config.toml
train_examples = 203450
horizontal_flip = true
loss = "l1"
scale = 2
attention = true
init = "trunc_normal_002"
residual_init = "scaled_by_depth"
optimizer = "normuon"
muon_scale = "match_rms_adamw"
nesterov = true
lr_schedule = "linear"
final_lr_fraction = 0
weight_decay = 0.02
Rows from block 4, named by matrix and row number. Rows with one number belong to one attention dimension. Each number is 128 + 32 x the weight over its row's rms, rounded and kept within 0 to 255. All counts start at 0. Numbers have three digits each.
# v: attention value (model.mid.1.attn.v.weight, 128x128), inputs 0-127
# proj: attention output (model.mid.1.attn.proj.weight, 128x128, transposed), outputs 0-127
v.31:115163119143147201141148093125132146144099107183157116139100122127132147046073116104117145151111124100162142211190096149158116169070179104106142168111140105116086081123102070131103170114057056108132112146126110154175086112153162152145101116114118138164081111139161123107175130189157117134140126202092123123169055092167127146138117136160141142175116117178130149136104113095056100118110
proj.31:084078093114153127085107114087082118104126130083112118132155079122083199072126103159131078111155124151104114101094098107155180074102129058118119124088130168148123105147139157121143215122174120109160199110139131114157090083117094106106158155079118111143105151112152189119094078112113129099209129156167049144147108086106097151123201154134120114116132071132155149090115175102149129123136
v.32:149106146128151136066089172159099129142100151097131142127081075166194108085112135064074141128174063217101098094186120121125136069149146128173096153089115180100121119136081143145130163128150112155111173144115136136149134098094109135132062125160180148150149115139146120110160161145169145134120151129172109137083061141130155118140108119100099165193082174161102133131090157042142102136173
proj.32:137156142138166020176082134171155152063175131104155119130176175155131159094113112126113111181145156115165094136170121166132074136076107088131122117119131108142157089075146152133134151117131160079116091118134148069102201148145068109132080066113136136131085111102146151156119122101160092146150119147103158110173104151075183125152109180167117147141127137168153098166112157067133186137185
v.33:121134130115146136120125131121123153101097196094144178086100109126085105134148149109152134107104146108087202094191187132101125199195108070139171140102067114070155114161171130129137111165139149177150152148187112173159137159156105131125165112135132103075169111052092190122126114117138148056064112131145139139099121124127103121116056121107114145076140118098141118093135065113159093165168
proj.33:124109107070097152130156096120169120126146087102052089142103183163120119159159162126115119134118086195097208161103091131147127152123104158122110129148127088071122091125071095128105119148129123100107042157111122150154132147108141077137069118166113114123132128129126061143139222119148159135047119112092184122146078141146140070140074109191146107112072098160110085143136112137114120158148
v.34:098185135170132085125114143123129179123099127159140133183130111131108096146093105110136073102106089162083144095128153132178132112119108106123100110119133128143075128205145137135100099127103062148158148131235075150215110089120114117178089150132097151062135112135128140166158090138124095124096067175160141059103116148170084175144106169079147097121132161118154133125119136138146099208158
proj.34:165054133121082127134171121159135065118096157166066078101149134108162091131137178142142097098158130121134129129101106128050134131137184124167091134124104159135134128128084104149148164158089134079089117099048143161093132153155088155121096159157140124135118158154153071105117085115145158178130138127049165098156109060094143098178139161154094142116172216182164117098151133113126100091126
v.35:132137125110132113111130108104098084111143118117095082109179133141107091161098142096122185134134175145153116181130083140101126133164131111154124121068179135165216110068098105060146109106119105113116189133079164124095178145137195152058136083105150156147131155194176093145169110125146128150175176157082088124129137096122162103142134064137101056168084129149094115112167134119106171074127
proj.35:145093143098088116155131177091134169114125157152152132070138122121159140133162109118138086095122152128132120075163186123193115121085165132176170083101124171130123088167171191129161095142153091156151168113181128109180123089090103137125163123160157065178113137141148164115104039112115134074068118141210074156134060149113168177158147088117124123138116112136133126117126080100165157168115
v.36:102108165161146111079098164132100094086181098112092120093131098159140181178066125088142136143114154128118099116199106146131119148150162127168147078095125122129111099119150104062156125134115079108108218185080074134179140068140179204139166110129157191108091091151171109133114129162123130115127182159152141058102099131139155137098145094125122062108166172108091119129117149143143144163126
proj.36:127119165156120133145146099163134088048185134140107093127138175141135186123052138125129080163135114162164161098120185165174142111076123096193125114085102190105106137166110111157172135181094104151140146089176124098155085086102081108076103141139157081138097165130121158135197086144167135077086106115097104119139069092138192111138171120113155137155139105126095132120111113076100159169102
v.37:094159139149139111117154157088140110199129155124162133125123167093104140144137098130081163103163124131128094206106107071154145126164109088075167141062079154172138101077091156130098119101107090133098087051100147110107145120121190112145096087161151129097107078136151134196195108138143059113125104165155079124120181098114117156139190124168168116172099118099112140105141105181155180135114
proj.37:104129108137072124163165134153127115187100155184115094122126097087174082079158198095198178124177150108160134153101126113104158145133201143159144119136096121081129167149185177143100135106154119153164096082200133189131164079160143162144129159165112130077122074135135175094140090119135100136155123132144118155165144118181158126202173179119101145160121095162156116134124150115134101161077
v.38:093135136084126107154174180142142119113117075129178124173109049118117128134080172091157139143099151117115147087103114110176178127091094159096173118118104128094127171185152145131109120163110150175154130151208083144178083161136148150204169136126095140121141088087099132100147115101134122129037061152190128121116161087154085130113108106080179103116106150104161136141098115142125163185089
proj.38:113128089160075134108161084116128081175104123131075109138077106123078156148154166176115112132169110131129101142165132107119120140107134185151109133132169170079149157173109069149131186135174139075119050196132136114058144088130141139175088133070124080111110119100092109165159123138153130054097146090076164125102123088127126075112206059064118143153136125136151114137132114120106103125112
v.39:119125168134144149187175081091096117140120118088154121072088127134186172040127132092111173113120124171104101100176131125111143137143109079098091124140115120138176035144120178173147081088143103096117122149107142156149111090077096146155128133088146146109139184160196140151141188115122128136133156145165125174163048147141092145117067118159094096155168054124148095124104131100158116156140
proj.39:111170158131127056155160149082139149142165091101138068139091134133165163083113110172089131155142113166160110136092192110142132177095116079130137168130158075136133076147048108123106190133143173139173161121168161160154156132128071133135100146126141093168130106097179146164123138094163178143152105092114124120156133135127054104160073126173095137172164105122109053130145150129057133165082
v.40:114132110120130097116129102135164127130113133155165110143147162164197095077162106187125088138099136136145054158123086142140117108083115130150154133155072114156090120065120139189092118165114153061139125192088113099113130138097095137165177102120098156149051125142128090083063156136122160145073120094121135141167131161094140119118223155112136193114164193113153162151110166155161113151073
proj.40:118151113141185200148147141116117181129138170143163141130088125091076134044141096105106127122095163106146089155152086122115129073067158055073084145118109123168091156111165144122141137104110115105133084147155127164098096152145122108107143114083121166094148093143128152124182159153159111090178166123151056111021115146091136171107130103126171161101128137107126183130127164106067099087103
v.41:159140159116123151119148075141136153129122131160093106097139201132187079138195135153094139138136134156131114202107085090092172158163130144100105126139114106162162115077119108099088159142157171108093068110106131109079104194185166086099137085099137142170134174161148129102074206106118105100194141074099088150168131084108153083111094139153098141140124129118120125114168138148096123045153
proj.41:172157131128133162120119160067151163163089170121214147147120129111084130100109069133109103087124135085123129126152072153168092139147083134160099135182164115142114136073116160096141144112140108167144160113146163173131106111119123121125117163121109144106164079143077137097108174108130131183111176168169062124074112197123058164125119111113174071124086087127148177165092117186161135147053
v.42:136146114166141141171093101164111072224134182138112108103104156139137137127170100101141109105112174028161137144115156102091134161187180099085157111086102152106157098072144137100105070150129108138132100091083128146108135197116195133142136102149087105107098151137154136114130102122152091166148105138132120140135202155115155092159120121137092116123137063184132108117201060162144097113104
proj.42:074140079144092124129152168082140104196096125159118174174094099129129094155113136105157131112131119175108147140137150072132143167174148116034174124137107153131065154175112144114134091127154118130165155123174074179180179086138186096165106138166110137036109121102084087157133097166128123175081153127158116102168170085126130160092132153126156087090128108087108085108162117134151092150129
v.43:146122151184123144159091079118115070136102132139136125164079132128160134177150089109158113103149122191150123132080116142113108158142169123165085139121126188119142151116099090164090154068125106130176103093087153065138130088155162141128097104100131154181087115187100134124178147006110147164150109084160129084127135143114094156169168108092136171183107157188141140125138181107059135125120
proj.43:099146173107128106083099150100156123134108107123142158098100111100156093130109151153134145083146152140165149154124113081097092130134125182176198118014159141193120084115132196081125133097156165084114171119105130176111108181122095111115056102075176154121109125145079117139138118118094112139192112163109044158107167134140128132127186159178139121152101145110110134140134143098163184086154
v.44:107165162174144118117107117145132084159154108130101133158120107100111063136099139141141111088139082144102147067123177153142081116152110140146142102110123117134091126190160145099124125116084106175144139116219051119192102160143103153132101100160102124155093125178116149144137082135103160110194098117199189039153132126208112174175080176082150107132097140127114155156092116137112110161122
proj.44:118069102172057128091146079159166100129144143161084113107148113140193071174092152127136129093135173137135151152146080106113118116133137136198133085125107172160085110101107088116170160119104121092111155090069102190093110109208132118129135146183156143144107129131175093102128096103123180194146100104041187143127131082191104121141117126127123113124131089134145148099108075085138168107134
v.45:105096104169145067129118122182158124143154123098142142126135158133145132131153116157110121079106147111109053137174124172169097108196166129099174173098155204155175143104104096095175149120166037129142202088127113089110136109123121090068092084147097094061131097181151145126144094148096091170187135135088123140117148129139176099131161135137139101118150092182127098114114116122113139119049
proj.45:127116101150090069116104150163088090074198115156077128118107145135142093168128158128177153126088166125102103043150100069153101115160145106116163130099113137141074113132163198055126089115103124186148160087136097122100186146154127155079112139204119136133128101114106122145149088124141122105089092112164121144156117132119190170148049097137107151152193122078167138098111132120171121177121
v.46:169134078155109127146154146147114115193116128142136143131167145121132190157135124097153084109155143093137099187106143094145137106096169153128159130072081139198157124071121113184142112131163086158120115089054137114112165128120138075125115098141151115125129085112122073143143081132125070139154118118110066168124179081106137082140236127191111177154118072132059144140140119174106113086104
proj.46:087111076151149149097133158164133115173114144186080117178127120116126074070140155131171141140137099099142102128143116088132106089139179139094147097068108147176156109136208150133109126136108084156138111114194131149142199076195209158160095131127120151149163181117128135120095113140132102137174125171168107147140187129113150182147214121147183115146106128134130143103118136140173138205096
v.47:126144120095160162114148091067126107103124139108146093065163199118166156093147119130098190132087150190099074150142158154142117117107065095149136113124150084137211110075135145142125126129142162122155133163122187116064147168104112133068161094094173137178138175169165113149125171114118177088126179111088061159152089096080145116089134099121097119137141090118156132104100183145154137074128
proj.47:134120185078124177132148119086126191163153119131163126133087142115124178061180122137148133140127145157171114107134180148190116133079091079111081101155116117169127075124134152156098143128111131135133129197176170149184113117124073102116170115116151114178179087109122172122122173076126149107143122152188098135138070203118103142184087089168135166132103120175162173186121113128122157176152
v.48:111123097123108098190124113092123133096121129146215189075114174175080074099145106134099131053122136115162121121085120125146126141131128139070137182095144111098165163081140119149083178095191136143149109095112146118093103126146130049122134095090096115149138146144131146111185138114167092140186096127129128142150224148155086148118117154131133087178059155170138131136132205164141154114114
proj.48:137134166120091134141115156126135109122087101174164147101122081142117095154124098161083159164131182115061166187158114029118139127173183152142122132165161103132166132107118161111086111099110171108070116143175184191144135122128128180129136125110135104058147081114126107187119129140114088101146153145176097115111160170147077168136117079089096120143182226137152142120101087154128138153157
v.49:153087137112125115168116126066147165112103150109152118072131126127143116050148103173093149134138175137151124137153107126160145110164116096144140121169115141157207095084073188165115147129158162123090130126071172107088111196123133146087143067039152107159136137129170175160117147107147139124146201128109094193186101090082121082109093083175117135105178121141139084109168106123126110112165
proj.49:080169127083144075101132083076176187135100073103159133103104153095145136141157053168120128155179108141132142127143180114192124182101119057097115112115137080095144130133140130105134138139171165146151167125146166122161099139106072168133160161161152098116149110127109125144114197117085147097095094117193085130100094193155091131138053135158150123123104118084144195140121126192097107148099
v.50:099124144092197090164181141147132164123161135130175135128078139125140122073121101170113132157116109122102121098126142115154124099110125116143094127167120101155057103151167126109108150134119104157133139122151141108176097121156070137145167117110059136121091119121121179111135092172102159075134096215163130153168127162160080158111068153123140167073184143103172118130085103129200102241082
proj.50:047123093146096173108144076109131106129083106189120093122079079083110110116185134136126151091121130123121128170152053094102120146108155092082084153152103163093091151144063086120154163133132172125096093074143094120121108178111097119140116147105160134115182112120128125134148114111122131152126188071055169104173067143119120085132036133134100100137155091081143102130127125134075073142117
v.51:082134160100151091136188124155156178114109152116176155151065118180064118106061162128152130180131092221088102064136180108154156152132111103132091090135114152144100130177082109128107100091093101195128152177143125089156110127125107140137120174136105120142110100099059147111128141197111177117148138138171151092103074137173138139132065136127141141088123129107132165129062129137152150184129
proj.51:094113134147067146101103126120126114087164169124149127155158131088131109118132110101165154080146107090159113142133090153128101122142127105117095139157132080091133096174088086168085125138104150080075051100115083095127154209126108160107125053133131202166108103168132158090106089098110150082098157155020128124085123133107077091175078156119095134155182123148164112139111109080112161138137
v.52:103133077161126145105167132135163136142113103182083097197176082119158138148201126107139123140098107068134113102091128137124144125102127177118150117180118154105131088173098136112149104144050110132147095151170105159114137157140151176188115130136085089138141129130128125172119087137139168122149070069171173112110158106092120143181149166136159160104090132059101102133120000119142147098108
proj.52:086156055175141130154165096117125128200133160091091122119169103103084133188103179079149119121132111109168059093145091122073147134118114096150194133145102167089121163157199128167127139114136086115164136110053095177120115128184202132156149133151114158128104162136110073095109095148087131115064097104091174119155146121156120068083143140125148169092098095124119144115180113128143152122126
v.53:153128105150118164149128113109123066195137122164124137129126143110143186159094109112102138140138150143175101162126175078119139073168126129067133104098176131115171134091125130110144110095141089096103101116058125093063117117142177138106112119099165118179132140153151093119115130168115159171182150149092129157132135157100180158137205136164083092150070045166082108117151113181093182052102
proj.53:083109126200108086136101131162102133165176168089133131102154096106117102131097118127159157062151116131134122059086161136133134109150129160099180142128164139136113099133144148156148154110106099174140212130174134092172144116137157132166179138146095153084117152138168173141128076121111155094146165160173076113126216142124128190122164117109116117096184097168112093120167107145205138179050
v.54:066139131139129136127167127131124167111105111099146127174081108086089151120095139110141123113128091177129131053115114148172148137079053115116135127152081116120129129204158152162101141117133149167131142123226133141176086086108103133176161142142107137110143135094126134160167152108094142130092070110183137129085097136149053152105057133097122144095160165128171172108060178128149118218122
proj.54:128153171132107150109164064113121064142124095128108100156105163112185221109117138157090141134173120170161134132100120110119133110104132196126089167155132098112149134139074079117089126128138127073104064170102160132084149144136113137118084109073129154166152121126125100140134197072139148113124150129047137150133106073173071065145151140143093116184159179117141115163139155163068169094165
v.55:144087153084157140099097146072130087116139193106145130019108154123093122163150115171097140132115182143137131183130147102165080185175148104132117138110152118098169092076108130129081145157193107151165155118113171101100095132115147090131136134123074102143198102159099165134108183151136126131144169160090075188168171142098167135074080110176105114126106083092130128093134121160165127097138
proj.55:134100140110125121125150140075145142108082138140137116122084111143139128108126143134147155098111088142067161112107134150147129175169155146131066116137113067086152129150143143125089137108127195153072142165166114167171167116114082127167141127197109169062138103149077137153157116137130158134096131122210161095071098184176127151165022120127122110176135118180097106169103093176138127209120
v.56:063113130142110087171145104129152163135122128113143107154056132090102114050154149096123152094080141173099130055126157158117116144158092064105112137156127107119143165214105119145117099200090131160133141080180132134190191143095097114124139138159087107084114102127076160171170114110145145155090124169136148120110109138192153169164044145137170151084107148146176116120119097113123104137138
proj.56:126132110101099112087156121071124119131128100080112130120171138134144069093187114118085143106106146132126125101099123115072126124174143148039090121188132125119162103144121139136049125145166169115129106086045111118123209123151148112120117122163148142140132067137130125128120146104074156093113147127053178102137084055133099081166068131138065150110142082138058146090148116077122109098114
v.57:153093102077122145128145103116121125096144176112112122088131105151089161153168116124135143140109136124100121167176078156095135166143116147151136145147068143094182155119133104161181164144138166117128122156146143159095124184114161155151121155093167122138191115032085101057115155124194151104061158087078163184094086082114173089107148130124114194127116146099121042128112119080129143100177
proj.57:125113121073181113157077181121150122155115109078152138143149190162045136171140101145128141195085069121138099185141130194145114147137074155093112138143132093084129116124119119118078104153134090149145054184100136101125110145108135102106121053116173115109115126119147110128133180125122166027085072125213118090135106185099141119084128137124125147146096115104134142141150148116125173124106
v.58:138130151105094163168142148129134143114185155123180115104145157126140170019132107177094120083110156063103152105110176118120166139157121090125173136143104139125121154079095173186128081180108142133130100157114164123092128111116177144131166146091153089127112143087156103140068116121085151093091186087132136147138144194134128125099130072137113119118244129094126110144123136167072110147066
proj.58:121170113138148117112139112104169142156114092110130139236101116136103161108118126115141107193133136154128164135095218096153147126132092076077118184166189116143115164159154088148130122089109165146160149125145128149118094137094119137153179108079089141138124120105103148119151229115150100111151104100152129153092140083175114145123118165128157131052173103113103171109065168152063060143116
v.59:130122112125153141156138096182091100118158077132078166113152123140174140055157105128081105098095143159111118147162123123131192117109125152121149115108152106157174136048162164065141146138178126145143144109104093107089107166097126113086129109102135159106185138136211099161125195181141059149158121132093069168056125079126155175106152154147129082120122136149091106135186162114086114078136
proj.59:122152142142089063115144135140099131128162163081155103191157143127083180117104122173124104171115141103150091089121160123162134131153149150151117215184162139117116162123123171123158164152176104169152099143144150122132175071154159077095116181169156083136125092147124157156097148112150100126156181119197130068171143133116150158147121159158145124118160165133136193144019135160121124198125
v.60:195095105128124156100159133145154121112149098066101091171142132136110143157138167079162110180147121120133159084120069140089147086084138139226085166150158135217131114092106115098151102114127121097082128216132112116109115171131156163116105148156135127125154119103180150109099149085133172168143136068119154173109080109133100108133167138157109133119150103106120165133103120040195128069115
proj.60:125161131153148118158070150115110195132161171102115195098168116127152206154140132138054124071121085097138144126102118160148113160061068096123195156120087098110134107155155165078178118148152077160183126152103156089107104178081161121140142041083194127184129175107143128131127098145166122109108115084150106093100120125106120111123139123126133158143115087102134154117122162168087137151171
v.61:153090143105113161126100154158111080136121182111137176089145105132095169181120113180152120141122096067157188138082140113113111129147104172080174137109158147125120096089151098130200169080114149114080076134126169069112119168078082147136098141104193184160142187149095126105108135135094115151116102087113079169091179109100177102067163147144148161150078109107092160131081181137128148121120
proj.61:143149116093147212091100150207118148100120135184095176152119081150140098179094147100162129137175128110152089151109142176127137101205115181135159151087106112109122087123101138147116134110109153122143171185112107120099100174159149152151138138072074125058103103112130173131136165115115168117160103127179135136173128143170173180080228155106113106143089144115165083136107125168108139142168
v.62:146120134152166161186118140116133106130138130163161111096140133150119135025080118175150109136069093119167110179123116095125105073153176123103169116095197119097064109120134125138105138098163105134179180138107102171161139102171103109142173149122053096133076163170074118099087093131097165092129118182171149135161119135148132201101109102080169119101147119165114145138104095165152146172076
proj.62:063152135084137080059141061147170092175142171132132176132051078105104111165154087175119102083072160110084094133117119090120137123116176079093101149113160188158087140133111117165155111102072140117113105103134109125158074143122122165085145168150103172152134100108113143162132089104128152128148173084087134078128155119141123119116062122094121082136160118138117087098107086100138052170149
v.63:149204108095151185148186136112113129142129150112118121164126122168109130083156116156140135112159114117132101214104160103044128089102129069099138127146110099160163109117111096150122152105091121131158119148095163155102151112147157098088134152113116173126141231169144170136094138168121105097128089115152121138164099126099083128076160140087080217128173102098042155129103153119142145068096
proj.63:070129166096188137123121131127110166153091154120141126207137102143134169111147140171158126146124131117151086163090114097097148129084158109151153164126103117122040103132140144093135095089113082200161130123151107086179055201162142135124161162108073125163128086102115126114057175103110120150170166107123118111144156159154027203117150147188157124097136131102153103121135143107117120135160
v.64:069152134089156126103180105145106126148152159083118095119157120135129188181109126140164158130146166072087137128115157112122106151176117126104118140121065113105086122151163151111149114155180099087109070172152069116136122110133159137172149090152117152116142136065092180115095107122107097109075198084132205079097161163078126118142135180174157148117127122063125143122093162103178169207122
proj.64:149143079135161186120116110121120095088086143090141168088125110140041141150109128114152134100121058121134125148058113176150167127167099169068108095115147142043084120122093106155136126123129156112040130052138089171098084157121138120155103142091082096105135094146112063080151169118200096105089123099119132121121076092116127132124151148131142144186116132147162115170147081148084142119129
v.65:120137140133160134105168083213119128125165125133080125072072110197137160104115145096140130093155117121082075102141121157139132120133043155157114138165114152127093145186137149134169117126177133083139143172152064156195157141087089130176162160143160173088134168055108148112140119131148124120095153103051133103068074119078155151078163120110126102130086090102133122137119152148123149185148
proj.65:135164162107113109132122098098164050120129119112132140121137150061060109148113103129129160185108084149182180147078131078124097134142138148059122183169136066123100119115071084119144121099112071113113117124096108102091131160144100118107103150097114090152136111136086117129126148144143115139085166086102212163181085097183164097169119150199092147111075119109115107124093107147168183081162
v.66:100130112128124067140137143108143142142195107089185173110166144129142143172104125160164172178113149219089121146107148099140143174120136104133175116103156106109190160142122094154064127134068084197147132111070110139177084098113124113169132109146182131135084104108151106101106163088094123098138092117068151109079116123088165151139140172199154115160126134118111101129075066113137159155076
proj.66:093090152171120152183123172159110108080105169069125145138160118087159095174100100115186144111165083143155093091078121106127113140165111136124077093103111122132173165089136130170054126067112118115126060116164120068062139074131137087114072085091129104123102105163125103074121116146098095125123138172148050132136121184134085125126141116136119168196149095110151145143135142163134128193101
v.67:114153147173117140140125114119136067064094081162163117138120167124117058074084075158151129154064135131145116139146095130171107112134149151129157119152124153073187130073120137133098120140113121122141111104130135173195056169170113140055112146165091074137122123180132116106110129137078128128189116199130143197178115159187133167117120146079161109082158159140159131099120059116099154116119
proj.67:074133135144148061127167164136130153158152131090112129150104102134138137141117094168128122041128254141129079130127103058092118122138089088158075123118219173187161145125074117125114128122128132096174173119134146178117109114140189124120148170152110144159110126131186180133140086143093152091151081125132100137101136115134115134125107117103114082088141105172066131115135149143102095149061
v.68:175147147087109095150183086134111137194153120141106164141112077147101095045138130112156156101067124092113150105189140094172098127151170110159098099174109182116127107190146087129133107106148120071134108148177117164178192144104123125165066100114134124120130172121071125101096127134116162134077161135123172150141156144190089098150105128077156160136131146145215113131089079090115106137095
proj.68:069137100102151071133085161110168105140106109121136143108077083136126116099137127136109134156084121103101149109088134121155137085096084105051143160108139157132168105107098146161118104126102114112137121119031168134053169167116130113104112103141139147158098120124114181132112119174130150174128105093136086117153128088081099118075109112181086095100127058136071105098132144084141099000125
v.69:065106118155138141145106163122125099174128171125117137143078185122109168109143181180120121042137103078165133110085188136163121135118176095164077121143133143057094139141158140157141105146116105152168139152170067107111166157131078099112119166137102112155136137153058116117166131150093123162095056151104093165122107086125089151127149116058181159126127135165124169123123115105053192159142
proj.69:056063106116100153105114057134157065187161100175111152085133099117144064116172118113125160171111134167145048107113105133059101110119184155183134140133167170157114136134112088143147177097098156146124155130100131119110132184095174145129116124150125195191161131099149135146097078111123128142180124100034108132160112111156138152101168083130114104100142095131130111106103089115114091105148
v.70:111086124102151101124086156135132141126149110096102111125158139149122173107126131155080101126137135047170133080176130155144128098120184113134188168100123116051189154176125153103176111111165128133133157187121080135101130088091149150112131106085154132122127123131150152080086089135154157141151183167086171205171179151120131094117165073115127088064159140083081120206122150115106160110079
proj.70:132146107112121145067066099108143126122157167135089166091123115139097089116125119120097191124137063191117201200102162140161135126136199125089130080111169149098106142179140098112138158179093114136172098132154137082190084123092131119114158135155171125121083139157119140133175153137131139139124118068112149138104146138116129137191132100131165084060142095179165127118082091135120022145133
v.71:140148128094123129154096123097133107072130150132098143163130095088091129158137138102124106094105165138192152128186098175098136154100094152164144171109103130090216142112138124129125122188080103136120127219061144088138083076113127119173148119102140175120154080099116092108071192158111074146118134171143139187112167153066156086124170116125127161169089203121132148101081129123107155146112
proj.71:130091101100141150037128130123118106074138124110127125116107155164125178076139108088114127142098111154141115176102164188163099135125130130144170110098158176085138089170182157089189114144092084155117170095145123066132082059099141081095101139120150095125121117102151163157121143128164145115105152108197095097089074173130118141109120115152136145117102084125081133128127106245073109080145
v.72:120103117067134117079086150144097146126129180116152154159154099112167124166085154088151139197114169190132179091156115133134152107115152090121106132142139134082185122095141063152087159114083128119147111155107201151150085069063173083115173103083123125148136153145180123053071111124100145155159077110105161130113131131117133171141100158117145108142194152106183131105122079142116186080127
proj.72:119123167115129116129094136109122139126108094115117170098106123140153151154117069133135105106103061058113174074104127130114066091113120128095176165056141146146189111129141141144107129101087119165168153131107127068133039116155066089135137076145092157138096143116152141154149128115114108131185200133167042102098162183115075115121173112154201117129131107069125138119145170102102088136100
v.73:084139117153151078126086117106129105135115149118136108139100102188134176060146088123132093151093150107139105143213140117122181099139144077104199102110084122077157121093127166181066095114158124182110151159130108163179093146130149133138129113111175104150080125174108102042113142134151106105227124126142157138213151146121168141129094129073155118138129132152122152149088098093092168108138
proj.73:138134129148127121128054083114116082177156112153144108125096090115121103097099061116085096127038104161107083145114155100171142114125129128094139158047136162179129118088100119112109119110067090136124167090127110122133093131118150114149066163194116164120104153149142179166125098118086132076138108113138087132094104158120080157136070078123142141078183114094172153079094111080112059158091
v.74:113137095106148163142145157144126065157125064151132133151163147114136080120192145215083093143133129033181164128124169106114104088093158097127105105188111091088082086122112124129092114156114120120116105154127070136143175124138098114168165169120106179127116125122200121161144059109107157128100132172163093156143136094116037138121163075112154153088138126158149146119136110119165150185159
proj.74:093129075166136197126172112133108088196086168177086145123107081127100092074142160069184140126128114184085138108161119109127150135092162127158136130144136162107149159174153073167120153117114123099159122160159127126109063121106121164151153108107128128136129170121166106107065151144127165167201101090121161143115191068150075083141171168104138122127106085130075133131158110147042145124096
v.75:129160139167138136107227138149118113081147101102142117126145187136163123060119189120117187059154100083117129134153115102128168120102166163105145132159131131156077110146074107133127112157125149056135095132133072124142152132168116134164145170118062086119102159056104111082126092133163146125072132143122109093158133093110056154145181151157187136097150144186077151128114170118138079171135
proj.75:097127119126125099140159090083108090120174127111129089159141112176098129122159170164178061122134126147128161173129137093099178126092147087069100114181146144141137117098111109133118143132124179085133073151084096143081141111100095136126080169078166120156170134189145123117123142159132138120082050109069212121141176158122062079117189133138106115160139133068140146129161087126167069086089
v.76:120096094161116096120106161134089115123140136080099164212189156106204095137127139146176099185130083177099096099124138184104157163133169111110112131129126080154087118146148126120122130165051110156124088139169146118128096194110098111141106106094094112133161127116182128142089143156137097098161120123159187202119105114064151054146118190104110099108151162124141140166104061168113128099108
proj.76:128122101124122144110154174134110148158104130053088120146188110065086096142141094070076182072137151122121168102105121153097103140141070123153134098107152164113142135126165135170108149169163090120093098069103116086096103123169205133106208149113176112130137109162124087170073143078133091168187142147097080138128141162110075076191139095130136151146136146091107139106102129074105160129106
v.77:118145142118171135137076131089129109110109169087172084062080176094084138140134103102097098131183114085178073188115120149151097101201153121096172151120122147131107075079167160096148109069178094152109177154064096139134125106172143109100135104138110107154111082169128135151156111153120117135120188180150095146141170187128125136145168081115120070113135066152122145116126183143162145177155
proj.77:110088130176088137084161153180149142111110140198159115084113105151156156083117122093150132147131142135108140131159121134177124141147173098131059128129117116104110144219068094148163130149104184154109179105237109121184105135110136126151144176158079119129112143139154134122188098131155127113145137133150151112161094144179148145127116161059093141141167097113149092146093082113135097232155
v.78:173108129095104085175128077141134164211147153094108132146164113104115171158124143123117135155145126208068141113130147087108111136141101121091132106126107103155164144104073110158171106133076146176151115140135203105088117128103131162140124113106151136104172164074152115199161135072154134097084119124144108087065113099091159102149115113177089152175131067119156064157153123124145086058184
proj.78:156151121112151148157135134118129138143124140110154144107157128118186133102128148110148168129157052074140124147081179155188120158164057110134156133104066059095136104136186147112106161157168111128138138084110162127123198104158130122149117101062149068136130139111103134149137147184071135115128159166166045143175154139138132094146137151145157177129044174087129167122176157154145201145150
v.79:136158100170165123165134097126171082112146154139147135080174144094168137088167123172155122163103116100163102112099124113090098177107137212115131103188056139113129181087199101127119131126183158133153092105132166171123100189137097135156113110132122133086133075133118115130112124117095067059094113148085131116120096088155135146063131169094132156174088143136172107132111067119194108066130
proj.79:119090171118186153206204154115154147150107125112167095137115123064106106122113170091124133142104141142111085128173092111093103196092125131099106109136172146150115084099087094179135157093143105180154137151074099209110164159102215143126115090141153084113114116095126141157148104183077140159132099134135133131114070148152117187094101064152175141132106106138082133147166148107135179145116
v.80:125114169142122171144142100120165071096105134070066121084151151121142142106126177130115151163109139103169142112130165086135132127107106157110123104092094167101133117050143174142122182047142124117098103176096103149067121127141098199184089144075147132133095180177169151081177135141086095197150138120128085135126140125180131145214151118114132119147149131129058122185120172099103133138135
proj.80:077160113133128191108077126102060172136162184157145138070102057174149152088132086140103117171139149193117131111141107093167140103105145099147174139122158139151121108134111111128131121123153169122137156119135097148169143111140136085069105087140126109073092172078162134111167103071116121070111136053130154091145085131149155113088100084123189151168139127127172128062146091125148134190194
v.81:122128144192115137139192128153103122145122093143076141179094162096096098129117136120129122097096106123135134108108186150154132096159173099155079151154136196128040082156119123114107129118101109126129126120141049144111215148120142130130102169147107128174093139153109158139151118126126142178152126135182062099119085083172124146158129166075150144095190106146128140108079073081032117168157
proj.81:066143126169105141106125102107100083143145143153075145150132091146154106115146124134119127114156165113149105055121088146077120094119147140149135130152123137161144105139084102130163118151131118098120155112091109111065163116172152109147156172112152163124104167103150168105090092078085094161212135112029164061114115060124170030142107145103107114112168136134058104086140155092141095082102
v.82:120124124137083123075093152169141116161134169126109159148156117103140153171185171089125123146157113092105155177125112141097140137120143086173168155143072150143168144126156073126134142164047115140090145155128164055145129123137122114120175143143178197121089118083107105092105105080160163078097159090122156167169068143113070153110124165137124137164117190081102048086167108073130118089153
proj.82:104139161110189167135094097145141100140127116103167112136175100148074122128111097076139094141095090128152135162164122201148162173063076174154134076079102123087136125173162115111125138166127048162141142147132119125088040165148135109144093088109157133196107096167087064127065202150122109161126095091145109160123125161144104125118168128126089163146105163129133167097098143174091128146118